Rows from expert 1 of block 6, named by matrix and row number. Rows with one number belong to one neuron. Each number is 500 + 40 x the weight over its row's rms, rounded and kept within 0 to 999. All counts start at 0. Numbers have three digits each.
# up: expert up (model.blocks.6.mlp.up, 4x32x128), inputs 64-127
# down: expert down (model.blocks.6.mlp.down, 4x128x32, transposed), outputs 64-127
up.8:547514500552481439482540465433493450520545455520511480415463557617498457431495454510485534497533443479505532425468533509497478552611468486432524467515538464477474482548508456492480523497469449
up.9:509538562503515497511451502541441487504464436470418523431525532511418474472481563501511560508482503548518466503424468510513465440451460479486494560495529494447473497472499485535564495489541494
up.10:531537572510473426451566515451440464512529461545491511474470518505538416462485468496590529460517451550461463556537547531460558549444480513521482492486480560494515545541509470453490511537419466
up.11:477469637505497501445419501525489576407529495484521529503524467521534551519499460486490535466518539539557473488486498504564435455509531490503481559443536552496503594560538460520472555492522524
up.12:507471476529510517453515556482458536514464519489537493587422525535430547495484475587374437528456560504465526475459501485492434475519512471494443511542497537420434500468479476476573540502528497
up.13:472479487470429473495536416577498507462504489573454478439493483496427550601487556526478566504510511493541553505464554546513503493483536483447433509502491507524522461467440464447474532537499505
up.14:530528516499420510480471479586492548483502515464507443476500503557491452461507551523487512471535503489426522449564497449491487492546511502515492503475557463520511510540425513463483546473479404
up.15:554493569544498418412569481547502437481531504511472475550526527536463425494518488492562494522539450536527489487396556521519443554443481542449560481495499522462501521549517477485482530502542507
up.16:498492540501492532490478466545473486527501598473419497504552528538464508542522419506543531463495471553500469504525475469470585536495502556496495384479492475567478514531541486510409439557520476
up.17:486501436481483528515494507548563487483491517445465545579520426462584518480498413574516493449487429433390499512501474504454520549463461435499536494525558463511463480482497527536501515499478533
up.18:467437515554517456485533492504495544537505498568482518505508542566439425407483464550492503467477562471458427464479496548446502512509500473449493413515514411528473548575464504499507556496496480
up.19:514556462485548488566509555467468559540487460565470509530437509507511515569540488491529480501554440541493512553492471509500512469511460401534485514472558408489582550524466505500550485413469541
up.20:494424528477471512488423516459542556472496452526527530511545516527549525524499569496503528507555555524505503517575532441509489448466499442574529467450543468529550487554489517564462517493546542
up.21:572479571545548526481498504486512553417511455521485464508515571526494445440548519511535551563544531499567485443557488529526503474460510497502481511439533496457539560603497492485466448397549507
up.22:478534451513485549530469480523426497493494545517507516485408458459550550527481512465453510514471533594539512467502451487545559463467461508541519467516461513520526446468576426480554535493507472
up.23:505529461473435462513523478535468465461593529521430522561468538528485469453543540559495469468547464558569487449466428490501555440507467560491449544447404536499519466503528523519513470497470464
up.24:537533527506493536558473515501387543440479478432500449491542530470511510510475475515527604474502480502510459535505429544451526512519446427456493455508493480518525532528473521511512458425484514
up.25:454488502486466510493476481532492529528488517525557459494507395520436598490520506433514446515446476525484469575450485533532520428532507470518508531518464432583519513458439573543520456503398539
up.26:612473480474438501488471460550483572504500564466480468536457475499492504445521520483442448550548490486531525497440502519482478545414525523472508513480478519464491508476554493530473504571460499
up.27:552508508506478561546520590557511550453623449432490492522526475419496506512565485519480563521460467514514537504533491573448544495448456481476503526518500492530508510503559537432519521462563408
up.28:532455461511488530417482472454433587471337471493478449538497504562522544495468479524501541465490514584519488484502469499517494492464523547468495436442472523503479517485585538488525475498544527
up.29:580403507497524476493514488529512544514493489413463503552516516470502480562528435574479492479509460469478467470539514501512468515547469564405518480527525530563422469514555526453514460475546481
down.8:473395470531543406513497486543515537503577556482471476614477475412503501478495516546516445477499513466478552494551504478541455553539533511551579543507480486534539501502523476455507541506486463
down.9:452531540520482517480476491423434436490550509468531547507501460482512503408480443481508565443494489460469516509525456507472563441542568517555456491492516477566463497480445498499500471467492413
down.10:517494460525502489524549475497512490510514509489485508464553470416392483510494527469508526465461505514557471460408496447507526549512535459542510479442533501485516458469484554505431513560476527
down.11:514516496494507501442438482529524521537519494430486570570494515486491547540514512490532460484437513483509541565479452495502464517520560552552588565551462469514456514531550449520555507455450504
down.12:464506511477556533457491402507549554465522497409443518503517455503429459464446585411479449559449546506548516480534523533498455463488501484559555447514506461421514503572462564504553515448530520
down.13:561480472468449535557474480497521528422544492489516532505500473473524513445569553473448488509538520535462470487502423561596550492509507513467504422487555477518537462469429429512579448533503471
down.14:480459534514562527532462478456476561541500544430491535499564493477540466467591521478490526555452471465508519490497486493496427497498527576468516509478507554463544501525554415488546467503482414
down.15:489496468523483496511535420535490404503519467525503494525517537458499488532562478612557452588494489451531619522497498539499538614502466476510550557558484505560514458492499523507521479483524465
down.16:507598457441495527468491546466450522494602539534526419523489452530462494536425478471494576451469493497452461460481519481481476472432546464552472479462495527496492573473527453535492497495478562
down.17:454524515445566508486532527458459499460464490515454537459506495461492522455462498486462455427562499446478542485459578495527509524499514546439495557515534454455464593465445610415501460521522505
down.18:534519492451470479470515522510488516456454518477527495401498450572559530504375540547462453527443540504496539541568421508484494510469489489524470520504518523428454470466515450524510457463505461
down.19:458506551589458469506565544525607457457526401507507485474486568455377489536516518457476548515516500502472472485457530410502493494505482488473443495453550549469539534475435549402512514483507475
down.20:438476524501405493555564522538509509415472391565480507516487558454515489519410481505483538560504512495525553526548498484498490507528507571430470484478467496490525491490502471478537557523511500
down.21:453456499546518472510452438491489452467516469498477522528504454554482490480485519504506499443484497516537591528507471568537498494476469504575509518534481495515522555555530461502435488520507524
down.22:495494542492499442514445479486482442540488553479516527482554486479471479526583556528522493549476455485473468483431487488462577511532509475449515467458517463551502508479633476555503479528471505
down.23:590519562436596513506448509438491497428421565500490555485478512469474483478510541473469464528477441544518538445451533523486517499463508511447463527497442487497481446535541466446447400467473539
down.24:444506508481542467544511534447520505459484502604533482466516553487541536490566522509534447468466482464477489527555557543511520541538376419517469493484457567496466583483496526461370499445488522
down.25:513507523495566423522466426472534566516497541502525541543448546443525500457547485524489438507460493474526521409466494523437466554568540533496588443556507458488487480428479503447505566526496507
down.26:607525465522499451492488433474446484533474475501525513507482487472461443438493519514465547501503424524499513520500536471512524431558498477567473514456513518564479589524540454464411520446431492
down.27:516468531471508512520542452483502533525499514570508520480498523492518512518534491449493460479477583507515511529528552511506502498493507533472462465575518463484478471518469487571564559531483506
down.28:460485516526487534458520522487502460548481523471524485437507487461447491551493456453490545540471469423505565514491398553505508605399526493528472556516536510502486512528493461437490486498465462
down.29:458521469505498573517510522555580478488505488598476474498474426460447514534457469556505543498551542471503511512547470466531424445472456471486483429460525569512419500481458515520466517438489548