Weights of a small self-supervised image encoder.
Model: 1.4M parameters, 32-pixel images, arch convnext, norm layernorm, moe expert_choice, num experts 4, patch size [2, 2], widths [64, 128, 256].
Training: soap at rate 0.0012, 5200 steps.
Rows from expert 1 of block 9, named by matrix and row number. Rows with one number belong to one neuron. Each number is 128 + 32 x the weight over its row's rms, rounded and kept within 0 to 255. All counts start at 0.
# up: expert up (model.blocks.9.mlp.up, 4x64x256), inputs 192-255
# down: expert down (model.blocks.9.mlp.down, 4x256x64, transposed), outputs 192-255
up.31 [100  66 114 130 117 203 116 177 145 115  87  87 138 191 126 167 140 164 139 131 102 134 127 101 135 127 153  96  72  80 142 140 120 120 160 153 122 117 175 156 122  99 140 146 139 188 105 214  40 185  90  83 118 139 154 124 143 135 108  64 122 141 179  90]
down.31 [128 108 188  92 123 165 142 113 171 102 126 106 127 127 138  88  96 120 123 134 136  90 161 129 124  40 104  47 175 119  95 112 164 144 106 127 126 125 131  86  25 114  88  60 121 132 189 190 120  73 129 124  72 128  98 145 116 209 160 141 124 111 104 150]
up.32 [151 174 132 151 123 138 153  97 158 101 160 187 117  76 139 138  98 109 150 129 150 147 120  71 140  83  77 129  92 145 106 123 107 174 159 144 152 117 141 129 104  70  79  95 129  54 156 122 211 145 143 179 139 159 135 129 187 140 159 119  49 115 115  32]
down.32 [153 153 143  62 125 108  93 106 116  78 107 118 100 146 117 107 170  66  99 157 189 179 163 147 106 129 119  63  92 106 168 184 149 154 129 147 114 129 161 171 104 128 189  61 125 128 182 100 191 111 114 134 127 117 159  83 185 128  71 151 132 157 131 153]
up.33 [139  74 127 125  97 185 191 141 131 103  57  92 126  89 116 154 139 107 107 137  97 154 171 115 125 142 140 133 153 139 169 146  89 119 105  91 102 140 138 123  92 121 185 120 108 140 151 165 154 111  93 122 138 115 132 120 119 115 117  78  67 251 102 107]
down.33 [153 168 179 163 151 131 119 129 163 142 146 157 126 107  90 155 105 132 104 149 153 141  66 120 134 123 168 101 131 102 134 139 136 148 134 127 125  85 162 124 118  86 125 135  65 134 128 160 112  89 193 160  95 160  76  67 132 142 115 130 129 126  95 157]
up.34 [134 110 136  86 103 123 142 141 142 162 171 120 122 150 176  72 173 150 114 163 139 186 104  78 104 149 139 136 171 137 137  85 131 160 137 173 163  86 120 109  74 147 123 117 163 167  89  79 114 126  98  88 123 158 118 158 129 120 100 134  99 105 135 170]
down.34 [109 108 129  72 181 139 151 115 161 126 103  94  95 136  96 156  95 171  58  84 102 137 124 123 121  84 182 136  77 137  91 107 147 126  77 119 150 104 203 182 124 134 160 176 102 129 126 122  84 118 180 176  38  82 188  97 142 168  92 136 130 102 135 130]
up.35 [146 179  89 202 119 143 155  99 131 137 139 168 116 103 183 151 149 128 116 131  96 146 121 114 184 119 105  98 129 164 130 149 146 107 109 126  87  91  47 132 102 106 142 122 150  22 144  64 189 138 120 110 105  95 180 104 130 138 163 134  93 114 151 140]
down.35 [114 158 132 125 153 155 188  76 111 110 115 104 125 171 152 140 139 143 124 110 120 131 209 115 106 144 160 134 127 181 117 142  85 121 104 163 146 105 109 114 181 143 146 130 126 147 168 180 115 161 118  90 117  84 106 114 122  94 133 148 124 162 158 109]
up.36 [184  88 125 116 143 138 141 109 104 197 141  76 131 137 153  66 150 122  76 101 180 139 125  73 133 146  81 154 162 135 121 195 181 135 126 105 152 135  99 142 111  77 106 154 176 114 159 166 113 192 168  54 150 123 187 128 105 188 152  90 105 148 120  79]
down.36 [119 135 160 153  75 144 150 115 149 146 190 125 148 186  63 133 127 175 106 105 181 107 164 157 178 112 115 136 133 117  86 116 155 138 143  81 135 130 111 144 144 134 152 188 123  97  83 151  93 124 149 110 155 136 180  78 154  64 165 122 167 139 107 118]
up.37 [161 124 147  85 180 140 137 146 153 140 140  97  70 139 104 134 168  76 118 113 143 117 129 145 139  79 144 158 130 185 154 160  89 132 128 127  90 199 136 129 119 130  94  90 137 132 145 150 160 150  72 168  56 148 110 167 147  86 127 163 143  91 118 139]
down.37 [125 162 105 115 119  94 160 167 147 151  76 119 142 100 110  88 185 138 137 177 105 137 105 150 110 132  99  99 149  90 129 168 150  80 144  98 145 159 198 139 132  97 104 125  78 127 122 102 148  85  99 191 156  93  47 118 113  86 109 121 138 124  82 132]
up.38 [143 145  97 138 225 137 135 124 141 165 140 181  80 115 103 103 125  90 140  85 144 148 127 122 189 158 167 178 125 108 148 127 114  80 126  60 137 114 105 135 112 101 151 133 200 181 105 116 164 162 121 117  58 148  65 130 112  95 136 134 116 124 107 165]
down.38 [ 97 170 121 123 118 157 125 168  66 124 179 139 120 116 184 103 117 134 117 151 170 101  56 105 118 147 107 147 183 121 137 152  96 122 186 149 122 152 109 123 102 158 133 111 206 115 123 157 185 126 122 171 186  60 118 114 165  76 223 138 129 106 139 146]
up.39 [170 158  59 158 146 133 124  81  59 103 145 104 153 106 109  86 103  96 124 117 125 100 133  68 143 142  96 125 129 146  85  69 148 120 147 137 117 158 107 130 128  69 193  84 146 122 153 156  98 114 162 121  54 168 128  83 140 164 165 142 167  81 133 165]
down.39 [120 137 127 127 144 128 144 142 171 125 107 105 123  99 172 133 152 135 106 122 176 101 154 161 202 141 108 191 164  82 118  69 125 186  92  99 109 163 161 132 145 111 101  77 100 130 113 162 101 117 130 173 179 161 135 178 105 132  87 108 134 109  89 106]
up.40 [163 124 187  66  97 124  94 121 127 121 139 148 139 186 162 159 140 128 153 121 172  75 115 187 118 130 159 126 121  81  91 143 137 177 115 145  86 146 108 169 163 125 140  75 184 145 166 132 109 126  57 130 186 154 151 133 117 113  68 106 125 158  99  88]
down.40 [133  88 156 109 167 108 150  89 129 122 109 102 152 110  83  76 175 102 126 104  94 133 158  93 163 115 158 148 113 152 170 103 165 118 130 109  82 148  96  68 100 157 140 148 125 122 165 135 110 192 121 142 114 192 127 119 152 138 150 141  98 132 122 120]
up.41 [163 101 156 132 124 115  57  83 116  93 125 143 109 127 159 164 140  73 113 141 174 101 136 173 152 121  68 106 178 120  92 107  98 153 126  77 164 118 151 143 172 160 114 112 139 130 101 167 129 124 117 112  95 104 168 107 128 139 125 165 110 102 137 206]
down.41 [201 138 154 211 130 197 180  91  60 138 126 208 153 111  95 114  97 185 117 110  93 135 111 125 144 113 156 126 133 105  67 155  92 168 120 127 176 144 116 153 125 126 121 178 179 141 109 148 130 177  95 145 161 105 132  90 145 167 116 103 103 108 121 106]
up.42 [126 173 106  72 166 132 121 123 113 123 204 156 154 143 122 143 104 178 152 130 123 145  87 158 175  73 137 137 108  89 117 180 109  72 145 119 105 142 143 162 199 108 153 179 173 198 129 159 120 151 109 140  90 169  94 152 105 145  95 137 130 130  73 127]
down.42 [ 87 146  31 191  49 155 114 116 108 147 153 138 126  91 185 111 112 146 136 157  75 137 118 125 107 161 132 178 181 178 118  98  79 170 116 109 101 156 175 139 173 102 159 142 132 179  97 100  77 178 115 140 169 138  91 171 186 132 160 168  99 142 106 137]
up.43 [145 141 149 180 124 169  85 138 167  86 166 185 147 157 106 132 137 190 125 138 157 132 108  95  55 107 125 101  74 126 132  98 117 124 124 207  93 109 166 197 169 109 187 125 137 124 119 182 162 130 149 148 120 152 162 153 152 149  73 148 200 134 108 116]
down.43 [135  82 125 219 143 164 141 163 105 112  76 165 156 109 111 123 179 108  93 115  94 127 143 139 147 145 140 170 116 146 156 117 119 156 177 166 134 166 127 145 148 126 150 178 150 101  81  88 128 134 146 104 121  99 200 159 146 135 152 179 170  78  76  62]
up.44 [133 139 143 155 139 135 135 111  97 140  90 138 143 102 213  97 123 114 167 132 180 130 117 162 162 140  91 180 107 112 130 162 110 164 177 121 153 158 115 100 154 123 145 119  81 148 170 161  96 150 147  99 153 130 119 126  98  99 187 202 128 100 144 142]
down.44 [105 155  60 118 180 145  85 162 141 134 151 114 141 134 181 105 105 133 183 168 122 170 150 206 178 117 123 215 145  95 137 108 132 140  96 147 107 189 103 114  98 125 165 159 146 150  36 108 149 166 150  84 148 157 146 119 122 159 126 131  90  78 161  38]
up.45 [116 107 140 158  52  95 167 118 153  70  72 163 143  99 162 142 115 107 155 135 103 144 147 145 190 159 149 171 114 145 129 152 180 118 129  87  97 138 125 125  77 108 157 170  79  81 125  97 147  82 134 107 141 127 149 161 110 129 177 189 132 152 128 119]
down.45 [ 71 104 103 184 105 120  93 143  83 121 155  75 129  51 140 107 125 118 147 118 100 144 110 157 138 131 135 119 117 198 124 102 109 128  99 106  89 146 189 134 174 126 119 173 137 151  65 128  87 141 166 111 150  98 134 111 164 125 153 109 140  80 134 106]
up.46 [122 101 126 106 116 129  62 116 102 101 100 169 151 131 109 130 200 113 129 135  98 157 114 102 127 173 153 161 135  84 171 118 145 122 143 111 157 131 149  91  51 102 185  88 121 113 162  77 128  90 132 148 184 182 164 132 103  89 140 145 141 113 150  54]
down.46 [149 203  67 117 108 120 101 119  98 139 163  86 109 178 196 136 116  88 177 103 119 137 124 172 159 140 119 110 116 125  92  94 120 155 113 144  86 155  69 152 142 129 144  96 182 114 111 113 158 132 109 142 161 109 141  99 121 124 110  85 147 116 141 100]
up.47 [117 143 174 140  94 133  94 137 166 133 110 157 134 126 182  64  84 154 105 144 171 173  93 139 181 175  77 115  74 126 134 156  81 174 107 114 140 134 102 163 185 137 116 122 125  91  64 164 156 113 140 108 110 121 143  47 178  77 152  48 166 127 191 167]
down.47 [188 122 126  70 140 131 136  68  77  81 140 149 125 155 124 136  83 185 160 159 131  87 110  74 151  66  46 122 168  98 161 128 103 123 115 153 135 106  74 117  46 132  87  95 120  90  71 145  90 156  63 134 119 125 104 125 120 126 131  88 109 183 148 105]
up.48 [134  93 167  73  91 122  72 142  63 120 132 135 170  74 166  93 143 133 115 106 118  78  82 203 154 152 120 138 154 152 124 118 176 113  99 139  66 134 116 144 119 145 101 142  81 106 172 115 130 120 147 110 161 127 150 131 148 123 170 157 162 107 151 173]
down.48 [ 87  94 149 193 126 144 130 133 121 168 170 164 186  89 138 103  77 146 144  49 133 150 194 180  99 202 131  91  84 153 121  97 180 162 126 119 114 131 116 127 198 113 151 166 181 166 100 137 128 168 159 204  88  92 140 152 129 154 166 146 132 134 111 123]
up.49 [129 184  88 119 187 136 123 104 116 145 124 129  87 115 135 105 134 120 103 118 170 107 159 139  85  61  84 151  98 158 102 147 131  69 118  83 126 128 108 185 158 143 101 136 114 134  90 145 145 174 172 118   6  91  62 183 120 144 161 135 137  72 154 144]
down.49 [144 128  86 173 100 138  92 133 108 110  95 146 163 136 175 137  92  88 143 112  99 104 162 115 130 161  99 132 179 148 113 178 109 133 100 111 137 126 102  92 156  70 138 164 117 121 106 120  71 148 122  82 248 168 113 118 137 127  82 158 109 108 124  40]
up.50 [132 158 127 117 112  72  84 128 136 128 118 158  92 121  52 113  80 150 144  91 113 143 138 128 141  72  92  83 123 164 143 126 108 114 119 125  95 149 130 108 109 112  82 160 138 122 148 102  64 138 106 147  80 111  97 137 147 134 150 129 133 168 126 155]
down.50 [178 118 111 107 131 206 143 130  76 186 154 122 102 177  99 132 105 146 140 148  84 110 189 169 106 165 120 157 113  74 130  81  86 128  96 130 207 108 102 141 148 104 182 128 123 199 156 110 128 169 140 151 174 109 101 150 158 120  80 146 121 118 114 133]
up.51 [129 141  93 151 199 153 136 122 129 122 175 164  65  76 129 148 161 126 133 119  97 141 137  90 109  59 112 120 166 131 138 152 122 124 131 112 147 131 153 119 155 144 146  71 135 117 171  90 104 148 110 107  39 154  94 153 165 160 172 136 128 103 123  80]
down.51 [115 141  78  94  81 173  99 122 106 111 177 127 113 166 124  84 178  93 147 166 110 153  87 143 107 125 158 143 123  63 120 212 117 107  84 119 159 178  97  84 126 153  88 114 162 182 159  80 152 123 124 121 102 118 158 106 123 135  88 148 118 154 169 105]
up.52 [ 89 127 134 185 124 142 174 130 113  57  54  86 183 123  57 110 178 126 109 106 107 110 128  99 156 106  88 163 159  95 153 139 176 156 131 103 156 129 122  97  84 131 120 153 116  91 166  86 118  61 112 113 179 134  82 114 131 141 139  82 107 102 148 131]
down.52 [ 90 102 140 163  79 103 151  83  99 174 178 147 118  93  98 100 130 144 133 136 154 164 152 153  99  92 183 157 102 145 112 108 203 160 114 135 124  65  94 167 161 137 118 165 157 103 117  82 102 148 113 117 121 151 144 142 115  78 174  70 148 112 122 101]
up.53 [110 106 102 179 163 123 113 129 134  72 118 139 137  71 142 113 127 137 122 193 152 133 173 149 164 122 135  76 125 128 143 141 134 112 123 136 101 121 181  92  50 129 152 174 121 127 139 117 130 113 175 150  77  84 147 158 159 114 148 132 184  90 167 139]
down.53 [ 90 160 118 147 101 174 122 153 118 196 105 140 133 103 103  97 110 114 157 119  89 122 185  92 102 172 147  85 147 130 171  81 143 121 104 171 123 162 121 144 143 139 102 168 187 146 123 101 125 141 132 105 166 159 131 157  41  56 182 149 152 160 111 154]
up.54 [102 180 119 122 145 130 144 128 100 110 161 205  65 141 100 158 108  86 168 107 166 132 133 123 140 159  79 131 116 138 111 150 123 183 133 153  92 140 114 220 129 156 121 104 148 137 185  76 126 103 102 152 104 113 129  93 137  87 167 178 141  71 125 130]
down.54 [ 97 130  77 154 126  82 207 160 145  83 142 175  92 130 147 166 146 130  71 152 101  88 132 143 143  88 142  92 177  89 130 113 180 139 147  83 128 107 156 141 117 143  81 150 127 146 209 146 178 119 110 168 141  89 147  97 147 122  96 116 129 140  91 181]
up.55 [136 128 144 131  98 223  99 144 115 103 112 203 106 116 125 141  98  82 116 123 161  97  92 116  73 127 145 123 109 117 119 105  90 162  92 161 123 143  57 158 134 156 118 133 124 114  42 172 133 119  96 152 154 171 164 175 124 137 159 148 129  87 100 103]
down.55 [151 113 120 121 126 118 129 106 144  62 164 126 168 130 145 119 102 128 102 104  84 156 124 181 110  82 147  97 135 116 121 114 125  79 127 116  74  75 128 144 129  64 125 129 106 155 157 171 174 121 157 111 119 129  50 130 150 115 164 144 103  68 138 120]
up.56 [137  88 145 115 105 146 126 150 135  92 130 119 140 135 171 111 186  89 110 156 133 157 120 125 127  96 142 113 132 115 137 116 139 139  63 132  84 136 136  92 155 118 168  85 186 133 108 140  84  76 106  97 173 122 130 139 102 150 123 124 118 204 103 114]
down.56 [142  87 109 152 180  93 147 101 155 148 105 161 137  99 128 150 144 102 116 117 132 155 141 124 113 186 162 129 135 175 126 135 143 145 160 113 126 103 166 140  73 141  93  70 128 108 141 100 129 149 186 145  87 159 121 137 154 150 192 144 195 145 121 132]
up.57 [120 113 122 172 131 172  90 158  91 154  96 145 195 120 121 155 158 160 140 116  85 108  83 113  91 136 122 138 112 139 169 118 184 145 102 150 121 121 140 125 148  64 116 109 103 102 124 102 141  95 112 158 133 173 158 139 123 108 153 150 237 124 150 125]
down.57 [198 137 122 180 114 172 140 135  69 105 145 148 128  78  81 111 131 112 129 113 137 115 148  84 154 146  85 147 137 150 160 206 146 167 138 123 125 172  66  81 150  83 123 108  98 129 102 117 186 101 161 133 132  88 164 120 207 207 185 138 143 171 133 107]
up.58 [117 144  58 145 137  38 120 106 120 104 111 144 124 150 125 152  99 140 125 120 140  95 139 157 112 108 101 119 155 138  58 133 112 153  72 108 104 117  97 160 112 134 149 159  95 116 163 105 122 130 113 112 112  97 118 137 128 163 109 142 113 153 116 154]
down.58 [131  97 118 135  70 146 102 145 107 170 167 178 120 123  88 122  89 141 127 117 131 148 179 135 133 113 132 116  48 164  61  49 111 176 115  94 132 139 150  95 142  52 143 177 160 149 121 141 103 142 131 109 132 102 144 145 143 113 132 175  58  81  80 134]
up.59 [138 129 126 129 102 152 141 116 139  95 130 146 102 131 132 208 127 165 154 120 102 118 168  97  97 143 154 113 146 143 128 109 182 112 152 164 158 125 171 146 163 128 129 129 145 129 110 167 131 124 112 182 137 148 127 137 125 142 110  99 164 105 150 117]
down.59 [104 160  89 131 122 125  81 173  82 121 132 125 141 143 156  88 164 120  84 136 123 165 148 174 161 139 126  95 141 138 147 137  82 159 128 119 114 132 113 140 169 154 170  57 125 127 132 111 175 153 152 167 208 156 120 151 135 111 136 150 141 139 113 136]
up.60 [123 183  73 138 182 105 133  97 110 162 166 104  77 128 124 166 127 114 169 128 186 131 117 111  85  39 125 150 131 140 140 139 147  42 137 153 143 143 142 127 149 110 149 108 108 178 116 161 185 121 121 119  60 163 125 134 129 129 120 157 141 130 135 159]
down.60 [ 94 165  46 150  79 123  87 151  99 147 154 127 168 118 149 144 113 136 157 162 124 116 147 168 130 185  96 146 128 116 122 179  84 141 110 104 116 139 162 101 172 121  99  99 194 116 137  88 170 154 156 153 255 124 116 156 135  66 128 157 112 160 122  85]
up.61 [137 121 141 195  92 185 134 151 139 132 120 139 126 120  98 122 177  80 132 144 114 116 139 106 109 101 115 105 125 137 132  92 137  51 165 158 124 139 157  85 103  97 165 112 130 134 141 181 136  99 181 130 179 125  64 133 184 109  99  88 176 123  95 134]
down.61 [131 124 155 151 189 129 167 152 124 107 124 166 122 163  74 143  90 156 104 119 190 160 172 143  50 108 191 134 145 112 198 150 186 127 155 138 156 133 177  98 158 102 139  97  69 126 144 108 169 110 113  69 139  96 176  92  72 123 136 128 104 130  90  73]
up.62 [192 110 151 144 133 140  72  83 109 103 160 138 108  42 143 145 128 119 145  91 106 176 112 143 125 141  66 137 155 104 140 169  95  94 121 106 184 140 143 164 193 144 110 123 136 130  65 124 147 123 168  82 129 135  73 141 118 172 157 191 142 102 106 116]
down.62 [155 110 158 132 144 153 123  95 194  56 117 160 135 162 123 139 118 175  92  96 120 133 122 152 110  97 163  73 111 107 113 136 158 140 163 169 105 131  80 119 155  94 126 187  78 118 100 167 120 104 147 167 114  94 117 112  97 168 109 138 157  94 115 119]
up.63 [115 108 140 118 111 149  97 135 119  76 129  78 163 165  96 120  98 153 106 173 157  78 158 146 140 136 150 114 145 161 105  78 143 161  70 104 153  97 114  60 117 123 158 104 135 108 171 191 148 158 181  88 152  94 152 123 156 127 137 125 164 119 128 132]
down.63 [169 103 170 110 164  84 106 122 145 180  93 112 101 145 120 160 159  85 118  82 135 152 135 120 116 116 171 117 106 184 183 139 174 120 145 138 163 104 102 117 133  98 128 104 136 121 153  88 153 156 173 111  59 111 152 206 123 147 110 157 182  89 100 139]